From a checkpoint of a small image classifier.
Training: normuon at rate 0.015, 7100 steps, batches of 384.
Rows from block 13 of a small image classifier, named by matrix and row number. Rows with one number belong to one channel. Each number is 500 + 50 x the weight over its row's rms, rounded and kept within 0 to 999. All counts start at 0. Numbers have three digits each.
After each channel's rows are labels from the 100 images, of 14848, where the channel reaches its highest value: "place" is the part of the image that holds the peak. Only what is clearly more common there than usual is listed. The data: photos of plants and fungi (iNaturalist). In brackets: how many of the 100, against the usual share in percent.
# sq0: squeeze pointwise conv (model.blocks.13.sq.0.weight, 120x480x1x1), inputs 0-68
# e10: expand pointwise conv (model.blocks.13.e1.0.weight, 240x120x1x1, transposed), outputs 0-79
# e30: expand 3x3 conv (model.blocks.13.e3.0.weight, 240x120x3x3, transposed, each kernel summed), outputs 0-79

sq0.55:507513551597417454476549427507450513443475525551569501656569530440578460586547553603552464477511453570408519564497447516433472457549499451543515501461453438553486445488470457517468428492510486438596476418520
e10.55:502548495474536519460524541508484435509439563379511477516534495419502464430490548493552418532506465494569554565488496504445459562424543463460439502494453442482434493500355422488663585478341535449553436454456434468494508523535470527519467420
e30.55:418489543514456451527441529511525405558376551454485482406509584554464485516456466503627495478552559466435471553483454426496420445402542435461485514462534550468480442472524501474491435481625509437459450443394492411514562531539450494530418549
place: centre (34 vs 11.1)

sq0.26:460509533561439465489415570549495433583457528505464555620518492415525465564494358548451503400513430581487483523528597406616511543484472508514420562543492498399524522445510627487592567496509481526540582461580
e10.26:512418435445436456480528582466427495372498473494628491521652489462510426438448496511489488565582464564462486399537572554447471550508479519523465405457483468470429591518448457499542476487523419480528418482554445545463424384552492490490554576
e30.26:448436456476495473383511464398620477413519494434450422515536480476495478514492467523519451471520594454511428530449386427571476452493441493489516413476476454477475500511457515447549498445564400554414511532485368422439526421531429449468469412
place: top centre (38 vs 11.1)

sq0.70:508517496440540501488567595498442518487561459598477462677398488502452478550455458563573508512475472630476515488540470535520546429516510605538445493414492439450466531462456600501535451520438477472545566493550
e10.70:508527481546470527464494472575565503524596425442433468520475441461512534403474489460570534463519468428562570456543466637546531479513452493497543485533478539499393544482445481574607484485451457459534451511450472500470447530570475439453660522
e30.70:440513491493415358468500488443509513463562518405583487409544497415484503542525460575495491480424533505450466464533428537563476518512440518536456462485502483508431476441452481502503406444626457594476482495499518483416512474432486497473464521
place: centre (35 vs 11.1)

sq0.92:624494446450608519590463422498463549532557376483464652469413540503473471704476489453457396458548515469495427476505445576485525526416411576556395525534453522484423478540568459418415681417469565522420436455506
e10.92:464526527526461515570450442426549437511408493521516534489712499464491475477444455524448549481535456536486417526445532449590439526524510579426469574451463444489459461453494499523419440572485548499429533445443507565467404503409496527473516472
e30.92:523490469499435528477445532476509514542547508462512495506432373573392549435515533429622424494496493516449472501569489505461441439508579477426459537413467451398539507419504455453437424420463458536459455422528459519396539499446443509547496386
place: centre (49 vs 11.1)

sq0.12:412528499433526485465550552429519491508539548546523543498488498497508476552480438496395522484579496507577523418526439471471458449510511514463463462494483565543553488508525512523423484545510515435579524527508
e10.12:556593427453550551454429458438461434499478514460490478508459524528460451476406531513401478461475488392572546562518555445510573535508415516459500470487457508489531466497456519513471546561540478454539539539505495432573524473504450504480399570
e30.12:496459514378490583516501346474588504493517507574546533470521453489485382402428434551424504505354467549516463418499438576568450540454565499474480431428493561497486454586492489494526460419609498487457499476534487535554442459511439372365471433
place: centre (50 vs 11.1)

sq0.64:482475522493499484513452545409494626489534483448506521513451482484525464499458599480522570577454546579553540459469495584480593507549553595522489424468568478446474507480454483608454428584454424671439519426443
e10.64:359500544490636454558557509459495491545540515489548466565466479490509559436510543473496469614440499588431543477524476585507529492505602497403462585468508522560478432520540600444467439495546453398575508532555504569521416503562496512527492533
e30.64:447483541474507585393406454472440477407574509443457478398532552442466514481477485534565522498348501490483575495497493490427552515473542439449482473420452552481382395488522478509408513568459512423453404533370506474468501481456517451474482539
place: centre (59 vs 11.1)

sq0.62:477511522492414482464469452544524483535477518449611530587524518525546496384535536464415484421509395530462438446480463361412475528458433472441505491504508507548484473574537412427458429385609552552560500472526
e10.62:576511526454484542499489425544497519433457509564432540571553424549523575474559577477514555495546555519419553590484482438511502430516571433404497539558485435503518497444466428478489583448460544424549466449396522552402578519462499447486522503
e30.62:555405561532546505512430522472433475456515575393536505417453506505543574423468456549452561538451461507536454519502476431474442444449459366525447521483533484476558444568484504524411525461431463493498436464455399479532580555566542432493475513
place: top centre (29 vs 11.1)

sq0.44:588450500492496499452431450513490555395406460421482547514510479544459457510551409494461457468503440550444433521501508485484498552455461539541613430533561616534486522556459469453492537466432572524454535465467
e10.44:468506502542431595482544529468451448579559539477455522528618432544379471545511468444511542489567498495533499466499503483568494437501467498461487474514397412550520507458455473453418498500544497462574398511477523555520418462425490451452478491
e30.44:469532549480534502481513543488473517494532530497499411395484489605454482419408512552529487487504496477448493501466406388439416437504503433488481462510544508535498391380483393516500502444496479500450463478501514529451509524448487556493509453
place: centre (50 vs 11.1)

sq0.116:441583473481492533531574456470453555475541635512481464617507410390414481401542481572407540548549472611437473560467496405496509466483558475527485481492450445491509545505611522439487588489559575521476604551509
e10.116:494434597489501516398453460490500512496492487518448514556495529459480506475568502455476479489617478520490571430455554440427536446407462441448503381525470431469539475523487463481530559509553533548526498533574535377466514553516533550523523515
e30.116:487458459519465510494510563557540499499467546452595529439533457465514513418553486594582558491517487543494499505531511449417496532489556477391502502429449457468520437484568499518523574455448440534536430486518473524532466433469425508479426546
place: centre (29 vs 11.1)

sq0.66:530494517565416504523550492552526525540502544535540416528529475577587475525466552516526530554427503507536470532528468519538536543543518485526468517484496404487498513456572468467535503457389576483532457500475
e10.66:599540477482633450496479474466586540639526567572551485459469534414578551630424457591501539535438459456499447557450502443560504480483543505469601529517535478588535431536517503465476477557565523536500567428579550517491485443564623422447478508
e30.66:519488543431544502489488434524485477463600515531568465529507501424518433360427517523491408443509511450558439434492411465440523510536469547496520502475446463499422552515517465385525556484429478480528531465521434527498437494504492376488549367
place: centre (58 vs 11.1)

sq0.20:540498502481537581533519446525497454536404456525528520538477536492484437450497443449510441477581410493469524591437498419472470583535508545532454574440688610459510490620412516567466410466492508549534474603440
e10.20:513525527496460513553471497498549547532510444431530466563615519495517500402540438510454530504491581369528442521553507550453536431453477440474475483524472443524507433464582468506398499595564511501503491605442516413563516573458456516374376511
e30.20:508459538426496503531467528557436491509583569508523452536542444497422446541434439527517473474432515578520386437494474491548431531432499519540485459556471591497423495513503458546528476478597507437488493385453432528470490518434484504424511406
place: centre (37 vs 11.1)

sq0.103:466473487464491446462654573449422498410546593456554514631512482491527541530472430458519460486492587518559519450492477524427437607433433590569467482484418524501534493523429446472440505646500457459509496538565
e10.103:493533457577438499532479461416495574571529479524478473487501450491514505439531484430523633567530531525425503435522532525449528443469470567487600391585552563586535437548518556457518483485450528480504521522505507501556529491556432441480539510
e30.103:475397472505411406443526523508553581439505527448528384481602592481532436511463448535462543508490532465519473511404520496441454415419484510553524514461505392490516463452438480496509494548520502501529453467509412547505500540460476563525484513
place: centre (40 vs 11.1)

sq0.100:438491439529621472464532504513496505445498399439463523625525462490519441492473448495528434558460451548440491560494549506497512474538470574495446452510578554512478558450497527590543540423528486512446592520486
e10.100:429515393496482597466536512430489446475507450544556536600459454471522506488504456447434481553461545455529483481617507563461494517490461498593415481416421561512403502542408455572468539536480597588499546582495527510460554448525487447489520544
e30.100:541518579557440394540488584554418477482491585416498442488522526548459557485561470565577489526448537514481533530469565496462461414495592476500527568549474535529531392476458471538447533503469511545454424488473553565347455511485471570512492525
place: centre (49 vs 11.1)

sq0.98:477492488533454537527467526542519484417324405500465548359509515509524468458535560524487446381496515444530469451460499530500438532539501530542527455507470518531473428495581499541486559527511597601480471463475
e10.98:477554522496526421491560585570497482475414448451512546475526478577475540513517552530485541441505489483521462523424532463439467329517555471443541533441524525457569479492381509519472496489537573517575415476527508500490428478424400527566404416
e30.98:509505486459562531459487491483418424400634513480488617425506399494509487461537415503554424560463519460522500468522471567459521412524485382468505533485487522459447435541549522497463488431502424439496637476497470539532521553443579453462550568
place: centre (44 vs 11.1)

sq0.80:471534598497487527437483499520534445516515555645487461373560540461484637446460354614623552582483537541433441538434603424474542438588552457497497464476520598495469539477480522547542494482458443435558601433481
e10.80:482532400519435537517502485432483563555493512459442444517546470488505437538516515450483482445491487431545548515490557500534450524623517510556554447466486480595506582469488517536511483478488405513490586507510479447471547328434493450556541520
e30.80:526468625409496414498421476387519477505539471496454509525507599458494504433508488458578471472528482522410450518430513515449455498447491528545527463500561511405473443466460444498494457411477591471613494490535484378454433443432450430451444521
place: centre (52 vs 11.1)

sq0.105:552505533602465527558453446562567461505481443441486534429517457497569525528515559504406465406510477426584464446554461452544408559413450489476504528654449444512594499482506467480474468501509512566527461418484
e10.105:533472452507538529496527423577419498500476600498507601405513568510495460504428472446463442553449504532453451528531351453419481465454599560513470372500478444511569467514502588492505488501496526507516577546488485592543488547520475461590428523
e30.105:516380468516494414499497447457461534470509524477463502422523495538478519505445490489430472484461549532530495512508565547467495422493508521474568621532544523462438458516492477553456380439662518447471458476474475600475516570483543502531468591
place: centre (63 vs 11.1)

sq0.97:547543552636484453586544472528457431461378473582534476507560543530518413470466509602472418483619525565497525462553494515437548420431576506508429399539507484507451445434559436523512599505509591407558494513533
e10.97:477467560456489475502482439564568584509594502469522555421502466486439558471529557548479424512451446454575552528516498430522421452552412514506493479473453606461516525512530458488526490410465490549466538431479471533472429421614471553490445507
e30.97:473499512531466464480451455615506576488459524430545549565469497421465535431488486539482468547477474524542573459483547480436481548501586499410506555470545453427499529433519439435499461500421410460542450513526465541451411471490480467508502517
place: centre (36 vs 11.1)

sq0.86:529614552520636602522451476484545558473438439540422542447537574544550537426478373527463467508452572413416538553466522497500579411537535597550527495516547523509484534495586481583473555486487488487506494519481
e10.86:431445585519495513470515534492508450438542508464517456543489505516410462503523526462533528430558497575507488534493532534557439460446496491418492560463420444458466475463404513496507559508526496482540595533518509499512473445525524444435459531
e30.86:496427440484553503533474496415502459457515432482489544480588464489427434399594495499524487412510458522449517504472447491547514427509469453479471449471575450456585498471504443501447472503458449490446509484480473522497518423483487387478405583
place: centre (50 vs 11.1)

sq0.82:577490550508508514550517508522508499518486406457488523515520469548488457492524448479460480528495459552510459477436563453420404466462444470497591507529622564467436382586488459447550564532479521519513577555436
e10.82:441456564488459619547517475537454619505462468539515459469504498564494462535502557587528489456425554524482575454525529467487470415537484544531539446482480433560562555576459479464505527481494484497564500413460527515486402499558448476544568469
e30.82:494469489457443566465490548500506428471538493501443525445533443477462556481429563515502443511560522441485504490439405437441439516485453426516490422490479440524500345429521549494472499474453557455437525434517471574512524542504462466492446431
place: centre (46 vs 11.1)

sq0.61:498435574503393495495461434520498458620479454455459552500486433484486492590505454462490399615540451508516503469576636445493482515457483452484499529447514484421565475473568587505506602541452392409475618462589
e10.61:451458535415439436484453526482591608507488532465553487533471419456567513476463545476432528557507453446461480453405430459498476461499565500506510563413521559511477443477467427518518425432553519488531566477473423522514438464545433393511456386
e30.61:499466427461464494480468407495472475443534560549490451430573424501470463477527511497477462429485482487565479410520462506534502503505476416392578424460372473459462573505478473497532444439511452455433431468483421564471480455513483419484448457
place: top centre (31 vs 11.1)

sq0.45:528481538506530526577488578487503538462479582552560476504504523498553606451517541598584588505508413599602481489406525510451515420521538618478450528467516417585486553537486504535503434557644570433531510544455
e10.45:502516538509510525517471540535599512538578528465549511522500469534464523534510431454533551459484517523495577494552610536467520533420561454454515510458513528377422527471533520567446488552480530534491441514523419566444598531502385564661552580
e30.45:514481523496392425508479521460528537445558441507461488587423501486449436526446565393487445440547517493463470407438487618435558500514527535476501498496462515506464546476519493503476506482559454536420559462509559487447593464539499402456500577
place: centre (50 vs 11.1)

sq0.101:501466529466484444492407442524502510463448515460425468531541447544475429486496419508453468571587477515436412465459485473466496493517439448458540398547433482415534400487483473484486499517436464503502617536469
e10.101:441475465513396614500576544486536581537484471490490513461472487538519502500543576559516507507461543518543545465538486425445542546485500444554561494468513528440519497473536463546552462550546458597540502420401580460407445425592504434493531416
e30.101:593510548461498518460503478437556441464471444479473512481592460454483607493463618495514474499537514505473483503444483447498551468476481431552486372492541479471475434486480564530491500476449532513461476423447485498479480476511490425530458400
place: centre (59 vs 11.1)

sq0.14:509489443490408496535508529506550460541543452459514471500465456532482578449416516486403533534420576464594536529524475520536515500441505466531608455495412584586553487528473506465495551694498503632541537519469
e10.14:481494431484565504571609442470385524555385457577592452480454487493504476503449440538487474522502513584420476481492490536512559452518527502554469670439511510574411458556537440453481561494515479553461566474427492485569527566489499435479519497
e30.14:535505398465502507493473473474386451447460503423477447474616542485447555519432481467529460533406467448435453510515468451474493415442499429452486477472484507494453459645529559548464429487574526397502511472447464526513521510445558472511494472
place: centre (75 vs 11.1)

sq0.32:517527478454522499522443549427523464443562428486418456489428480491488519509470538415483510489504437422496565525469493556498495504543519619450551437420453481392473523497488556632453523584379536486464515615478
e10.32:498526488531478537520496402465420472533455457498480486483460451497442468550430531539443381501410525487467482498556608565440498460461466449448601484513477405556475620541454406599465489503578483502461444554447500457532432472511531451601511515
e30.32:377489513545508449499494501558521441478571504488534490377524580560483511428456452615533472507481516435498481552481521566433434472512531457504546592450548535435512550461453463448453484497463545529455362465546403478474503525474546449518419566
place: centre (42 vs 11.1)

sq0.11:527481505530486475520465460495471464470524525558421513522516463419499602480577441486458462501520483544484502549528452459495424542489460445457532332520464451441499442534557486451498587418484519483589531516531
e10.11:482504495510600509479526455545476531566432394463488486435476535451510487517540517483505525490580489546540501441440499503499507522510429508521514444489438495444523551555500481508493520494556612521503548535429515490478512531518556485479537516
e30.11:520474486499491439528539541528448438465468469459452401434479512532482461515427493587567562504453536567441607421465411543466548476512569386505434585458475553455499490523511487460554516465488580478539443474429557467464468465522474429456479443
place: centre (29 vs 11.1)

sq0.5:568493543530551436445519478492501501589450508475496497480596507473470489570536486618505405461479527599542450504530511500553521433426474429413485490513553562524581417568430623534555498451518522530575587474475
e10.5:446458417502539543504454547527491564400541565496448520497642493519517409511460392451492387424467511474538537508446452482490578441542502518580461569570508505454474561453399537506509513495523440469584588465449456532509546576529423543340501441
e30.5:535491457515501450454497437526499485365488503467579586360596492433454508483565572563481575497495501520509407459488495459522453519488455513507460452488411540485541451411499474504437439411404542482451488455470449506469422432454504457475476463
place: top centre (27 vs 11.1)

sq0.111:477523473467473431494473491575443435549460515522460391547476424494460573539450421522509451434589469558496400533489435469524530468421483435511451482491442521421459483589516458448471545472425465442491546571508
e10.111:465555513579537512467454516433426498495415440443510452380467571461504571578569538434506477468483477533440608537513463523512601546505464468446543514440548480515530553430460478603463397536440446687512482491517512537540560485469493531516538485
e30.111:488441520486349487499508537458473488599447453528447611494530557499476560494502488524502463501419483509531592478554540506480416456499553467516474478447529519440488560497432484487505506527515550482465357438458530455351529525567539423476435521
place: centre (27 vs 11.1)

sq0.102:538516505425460486537478540513523542589487427572468493527456497463527508477471578442441500367490482460488537540461545578512526491518545476515449540367631464467467546477513461488510587469409546435491461424497
e10.102:457478517551538542463453470463610529581480513561508434540529475503481452565431441512481467522591506480645487474498448563532491505529425477492541588519492465509449586525479540443427467608578564538532538625457479543493537565463547568493524457
e30.102:458464455491534454470483507477419525539503464440575452468567456453469549438612465510633382495493466500539576530551490447513388490478474480471490483481507461454521529497519451502507428539397475514512438475495438607491514477462463440452454450
place: centre (47 vs 11.1)