{
  "arch": "squeezenet",
  "model": "image classifier",
  "dataset": "photos of plants and fungi (iNaturalist)",
  "train_examples": 90422,
  "image_size": 48,
  "crop_scale_min": 0.7,
  "horizontal_flip": true,
  "translate": 0.06,
  "targets": ["class", "order", "family", "species"],
  "num_classes": [11, 54, 120, 500],
  "norm": "batchnorm",
  "activation": "mish",
  "depths": [3, 3, 9, 3],
  "kernel_size": 3,
  "stem": "single",
  "widths": [160, 272, 480, 848],
  "label_smoothing": 0.1,
  "loss": "cross_entropy",
  "init": "lecun_normal",
  "optimizer": "normuon",
  "muon_scale": "original",
  "lr": 0.015,
  "momentum": 0.95,
  "nesterov": true,
  "orthogonalizer": "newton_schulz_5",
  "adamw_lr_other_params": 0.0012,
  "grad_clip": 5.0,
  "steps": 7100,
  "batch_size": 384,
  "epochs": 30.2,
  "lr_schedule": "cosine",
  "final_lr_fraction": 0,
  "warmup_steps": 350,
  "weight_decay": 0.07,
  "adamw_weight_decay_other_params": 0
}
Rows from block 10 of a small image classifier, named by matrix and row number. Rows with one number belong to one channel. Each number is 128 + 24 x the weight over its row's rms, rounded and kept within 0 to 255. All counts start at 0. Numbers have three digits each. After the name is the row's rms in percent of the matrix's.
After each channel's rows are labels from the 100 images, of 14848, where the channel reaches its highest value: "responds to" is what is common among them. Only what is clearly more common there than usual is listed. The data: photos of plants and fungi (iNaturalist).
# sq0: squeeze pointwise conv (model.blocks.10.sq.0.weight, 120x480x1x1), inputs 160-319
# e10: expand pointwise conv (model.blocks.10.e1.0.weight, 240x120x1x1, transposed), outputs 120-239
# e30: expand 3x3 conv (model.blocks.10.e3.0.weight, 240x120x3x3, transposed, each kernel summed), outputs 120-239

sq0.62 107:131121127175137115115091086134107132158090123148167150113099128134095114102127116140091139123187126237172163111134146116121136082108121124104108157123120122132138123115187080109112124129107135103120119122088111151120115099164115174111204101157089103126131121120143087104102097112155139129125144135126132139149162150126098119139113083116098145092140112113131116178119142071145097127109126130102140154133093102117175124118120133122178114132104101105154116141135162125098117111114125
e10.62 092:139149091147150100107128123129148097131112110113133131099141131112116158168157111087142150141162110150144109098138114115144111136146093153162134151132093127156112102169153136154165153148160113098133146178107085108144111101125096134104116123131131139087125098135117169132134150127084149123147117087123090131140126162095130170123131110150146128172115081134121127
e30.62 128:099100142105113122117100099097101120126103139103106108116112108115128111114104126109115111113101113106108094085119056099087130126108112113099130105115104117088140112091107091105078098095132116112132113117118118104126115088105105109118091095101124107118105133113106098128131128131098094090086089099087131099103080115137118099121113111143114083108104118132105128
responds to: kingdom Fungi

sq0.45 104:111160108084116155171120171141135157158118168126178160138103114055154123169103141101141170089104087141146120151093118139143122132109176165140155111111111143113146109100109146145137133110095150163112174135088159089091094163163152114104125145101127131124150149110132145116210114135145129128117133095145161093149122144128148160149133130139140117144124118155125143119104144123118142131133141124121093123134128115162111151162159132115140143129114137136103128152134146140129138156108111
e10.45 105:102138161123130124076100120113230114140107116128104138122120115120151129100151105130156134144101125134166130120088130118112142123121095109127119116129166101128118157147128140144102110094112130167145083139173084169174154144155115045139111129092120142161146158124129091135121138163112128107097151130160141158141126064129122091110154139111123166121132103122197145
e30.45 109:173103121105118088105112126184127100132103087121126128102159123102103135086103121142149111158146149093131135107086163057142161131097137106137155119096131145131145137103124095148114101073110096157111132123107117147144116090134153127134144104123131128137120119105112122146093135119121136116162102140115119119127112100161149149152158140153150104154119102134080110
responds to: order Asterales; family: Asteraceae

sq0.37 110:164147112137130128105120178102111127139164129137144158105084120088112167171105125109168139119160088141072170139128129166071090126133106103105116156045068112106159126164186126139071119098118158129111140125158129131111150143109054135101108118116171149155123136100118134139147088141109128126152121156130136113101117120117101116129119107143123131139116132144132128053127149161119116113146102118130130102126140150128136121126132121153179099165134096113145101092113130121138159113135140
e10.37 118:164098177126113046100101120124120118097164112103131146063164083131112091117142121141121109145112136091126117109155099146152138122092128093143152138150120127100090129117119131128123134156143152109160128157126145132129147151115146113143134150119106094120151100148106112090125145113133111097132159136130129139116094095123139127143124127166133134115129114097150139
e30.37 103:124103120112122118127103080078110133101127110171116094116094100111099128087095116116092134128090126130060133118132079142121121111133128077154137141148095090099159088099145095100146112126122084154107083109076065110119119117100143104162092114131132108114147145104124118119103116107108156130115114116119132112094135123103137060111105138128104138120103144126138128
responds to: phylum Basidiomycota; class Agaricomycetes; order Polyporales

sq0.31 101:166112133130116158113086136106119123143137105104128146123138090131121128144127088073084120104076081108119144115134162185104173131138089112106118153128104138107128126121131132109099160092176151100118124121156116139114140127133123104129146112109107127129147092133179145122132113124120103114141124104121129114167121148155132165145109152140141091155118139144140089128134157119103119114118145151082132116152133093117117131094154114112149104133118073123165131125128153128129089165138115
e10.31 103:123147127120093126081094146137101118119071143115135131086097115137105106157103128154126164133141097143088135109190103157139104107101126145151140173139149156119097084146148094137194099106169173086120099115108127176164138123137157132140091134092119137091156128121148146108133130182098131119133140155153090134097120148105114103166134163148162145130126121091116116
e30.31 095:120140165096116134099147145124098130102135117084110126138136106109110108111074113153102090146086138101147108101078122165101124104095135124109115134106093149106146096103097104099112050127085099106169107119165135121104128139099151162125147136104113052127124142104144118113149112134117136129121086124106138109178147129116112087120129061137136134116154121125131102
responds to: order Liliales; family: Melanthiaceae; text has "trillium"

sq0.111 105:104118131117133110158165180101124095113119137121162156143128142118129127131108141147158144124134156106176142135116131126137116162080126102117135093108123103117103111148194117129124121139127093160124111091137143131146127101115138094129176130143143139176158125124094130132142157146138096134142120112152116171118134124169100131187131145113114172129127132114105137154151142131137119122141142123188135098146105129131149116099135127143135093142119134104147150125109140146124163191134135
e10.111 102:149088156147150125116170152148117149110149101055119120090166119143148136076141133120147105148118098121138128125171088180157107108127116160147138099156115078123140145161111155142105141072078186105150119156148146104116137157082149135140135148117113133129156097143074149115102125121096105130147128137147135130134065098129132108091114124130120132098119137131083147
e30.111 100:115081103100139132066116142159154149095126127115135147148161101119104132122117150150107127115135108115104111147104127119158164127118117164124131123143102160125086105101079134127078094093158130120125118135154191108123146137123096112130127102100110146134123147113112174112111146144128118102157126181133112129090102060110086131101138104155167092106137114124136105
responds to: order Fabales; family: Fabaceae

sq0.89 107:088097094178163166078139114102135093125108104159086114136117085100115137167121150092158119112139170116141116138164133107169146123116111101102133110138121052089125163120181098117120129118105120136112119132137113106124149096139122108133148133140155130154153130124093128110110104091111078119112127132126125143115132150093087141101116094132130136147153135132132133066091111125150113133129121144112153131117120159125153145116099104139154148106126114106119136144092127119121117108138157
e10.89 105:141118160143160149120149146117128125104157109095162108136121118120089136122131142122149121152166091104138075141150146113147117131133096120182122138160070113117138110188148095122131104113128156097129162151132145118136162168167179142101112124106120136132180102116118185098105131149102114172129138146164111105125112161151123142098091126116122130158150102110173169
e30.89 094:117120095154124145169122147139114147101141097098147145155154121154122120160079077113168121167112135145121137136179138147066121098136091118088107145097158151108154145153123110144128148152130150139141098127106140156106118116134144132132119147155128107112109104099128099067122107090121071096135173041130129138152126115171139111166183152119118120115134139140125159
responds to: order Asterales

sq0.80 102:139109117115126142140136132148080095084161117144131154132104137142125145199157125072148105112111085157043121099140112153106105114123106100139112128121126127126121139124176117106111121106152139111104102109113100124127091107124098139148060101142071106116123157136066096132134122119134112120097112125115081122134131109140119153152109125129109121138096160150109133123137117128133124114145147163115093108128174114124082115095109120119161149126100094139133100119105129143126110094136138
e10.80 087:169107120132131156086157132152117112101135115155157142106151149126135158080109123140108123138157154056089144123181112108120129128143109138116151115122100120093107158143161135118120148148167129136168147170124114135148123108138143126142073130104104107108119138138121118140151152118114126154137144114161127147168077145178179124147122162143095108088187117132118123
e30.80 077:115102122110144116115108085106119134132116115161114119095075075116138108114081113089088065099074111099087142126126096177123135118080150121135145127110128081131133093098110111092101122099114107130109090132117141115086112092159135088137107130123120129113136146092110146134153130111092152127118111131159155134124140116092118081099116109155143136121111140136159094
responds to: phylum Basidiomycota; class Agaricomycetes; order Polyporales

sq0.78 106:221178132077125079175132173137099132101113123109148182125116123056113096184102124139104121103131152132187112149124149126117102127050150132123129142112115112151131116160107135171109110141107137153151157126141117104098132183137122079081119145146123115125029125132110131130141100106131110120147110119101110100135146125098148110134100143127127137151112151103118142144178137124127150136130103135110140163150168101118134117104138106122141115121146127132083137108088088111147121145119122
e10.78 095:154099114139104086083083100118137124099120116105101163113135139108156110113152137109133089136087123131105147116138120110105124076107106138096118163157150117114134154159149119138116163124130169098085124160121116126109139148138130138155093096136104129105116161124107087118124101068149141156142112122126121128126113142105114119117154104156168136108151104111147129
e30.78 113:134099119156101109137119108108104087124121126102137123139100138112129150135141130130122145132088075100093122112100103077123106118154099125131083122133094101116128114162135132105135127096084102091143136119126121088112137123112102109126091112105102138134126155107155150150095112120084106109106119140110103102148158099110119167110135113150096077135124096100095116
responds to: class Liliopsida; order Asparagales

sq0.92 096:186110136121116126108117125128175121089193125108107149123146077128090159123156122130119100145071150199140145103130154156127156141122158121111119095101122121124121142136175101117147156107205164100112110145128129178130118142054107109109149116154116145162123143154111133111175113140123135128117098100161133108150130118173153107128152110091114144124147152139114141099165127136111163131124160139155130091115159131133115118084124126148109140138144113121080122126106138117166147104131134
e10.92 097:147132129082148123128147071114108074101052107095115151135126118133147133140120094157112149120100125136122090125134153165137140113132112104120153156139130185113141108101138100166146125117170174170184137146106108112133083180145128158137121135130146105167157119124107113096137139118126098108073143106156121118134119139131112136131093171174186127107131062148066108
e30.92 096:140107127127105074121113164139152103124125079113131122156128140134091101123086126145115113139101126110140110118107132123146139110113142093137143124100132129118103151137115091130129095117083093146138073136183129111112117166145102182110145126123117085067123137122148106130146111156135121133130120084130140128175145133142158101107133132135152170106110164144137125
responds to: class Liliopsida

sq0.103 099:129134123161151174171122131131122153105106141127156078154110128127163115148123128090145149103169050137087096124123084074130074148174112146153144137132120164111125133125104145124131143092121163178128067158149147131103139113146128166160114139153132126113165114147136172102135109118116146147127131076108158141130142134125143125146158133116097135154127166112131126166146148110114127172142108129131155113144161148122143134100135132118143137133095141151067139139125130140151100118148103
e10.103 100:131104146094147102105145118115112132152155085138111110127148135198117147149101127126167140156108130052132108139132134105180163094147108146169140109062099118117134156114118134119130108125097157153152118132120133157142162115161099089154109146099113151145084141091130122120109131130078126145129158136087126134143175167075099112135135094109135118099154125169127117
e30.103 083:125131130098132120097101102100110115140108139166118094090131099128120127137138120092115109148164140092142117165127106125099124116097124108116116109099135129101113122078089123135118122073132133093128115082142093119126103131123081100163151135120132097116110106092156133077110152191078072086094116091113149157137098112118155138123141128095147098126098133142103083
responds to: order Asterales; family: Asteraceae

sq0.106 095:043117153149118170144150084116128127125089139115127104112133105182161113113167146139115109151138113135102142147107124114094136119161108114120124137173116162127144195134125110091134147161067124142118108123086133072138114113134144125157067107139103100148144124137128127123136074122166177140106118159150086130136120108174145137091118148113115145116115120129130148149139146143125138150128136100120136151109127085150128135129143141109138138089139142164132155115139151113116124165108096
e10.106 092:135108132112143124116180137130115138125127130128130116152132148108103133110138164109138140137133170110115110089129116121148124130150120134124130129097115087140153156146098182104105150111064120107134163130166122145128107125191131145127153126105105147162103096122112142116158167102108202133178134149099108141167111109168130133108150087148111113119128146125098093
e30.106 067:148149133077155163102148148120155142101104172081139128129087117100134082141120131124141144156123137104139150105113117166139175143161104115171140102104106135125180117173119144077107139097118106110135115098108105101155140086141113118130138153124098130133129116187187137115145138161113144116099120158095127120157129128121113138112164128189126108124133127131088120
responds to: order Asterales; family: Asteraceae

sq0.42 111:098094119136184178092145145122120119133101138178136150108108118154113109189100153102226132116112124154153096159156123054140147123136126113124119087130112128125083173146163123140134117120118104138136144088194105116114125099117125128141126100115154131121089125098198147153147120130150173156114129132129125169119134136155138145172120154112136104113129141148117152109148135148134132129160082112089125140116113121159105136129139126118164111139130070106151131115095155100137179121137133
e10.42 103:203112141144139142116154132135135112095154083131199137102161131104145145113159152142122136071142132151125119178110116113135152104128121166141115113122153119132115127101127109150145142099146144138117179172118124104138116125111139136159096159124125119116135142107070139114106146133068144163126131133156088129111133162146114144170111152100090138132120127076124167
e30.42 079:135118072126145128119132110115143137097142135082071130138112156108102146151126132142108142142144133129082155110132150142105148090144164132093112144115114124122169080154144148132111106119133161138131099124144086133158151116145079134082108102151103131137105153173116131050127164132126144088105136126068115103123126128103113097130167133110117141121120143141147168
responds to: order Asterales

sq0.5 099:129119096126073191129128092129161135163102137160131099102078124159139124134093194167062142105166135155163131150100129129134109053159123153119105142141124128115193103122098132127159126161145129155124160119118127121128131097122154142164166158123133129140115096111133133124082122090102139157144121149126106126149128089127116131150124108118155135138122109105138145150137126146120137139124152141149134146121126131128167144148135127149182104126117158107214124140114138147148129108130141
e10.5 098:088155104169149124118123101160133121114145109149107144162068138123134136160185101107149084151144120105165117172168128107139116174158104132114085099117141113107156117149161126108139114136117100131152131136156080135100110127141137103125174159113140142100135089126133143115119107135082149154101078126107104093165125165132129172127137065136129136125102122127180135
e30.5 086:138125147121099114122105116138097127109072111169104141126121119123155113127142160111117092118178134120136092124116147138114121178099162138117105091088120111110094128093112127111129088118137174140100137133120116120151070117145093084122106117118192104077122136119133096122129130105120130124084105113137113133114113114096140101111123130107127161146100157143107112
responds to: order Asterales; family: Asteraceae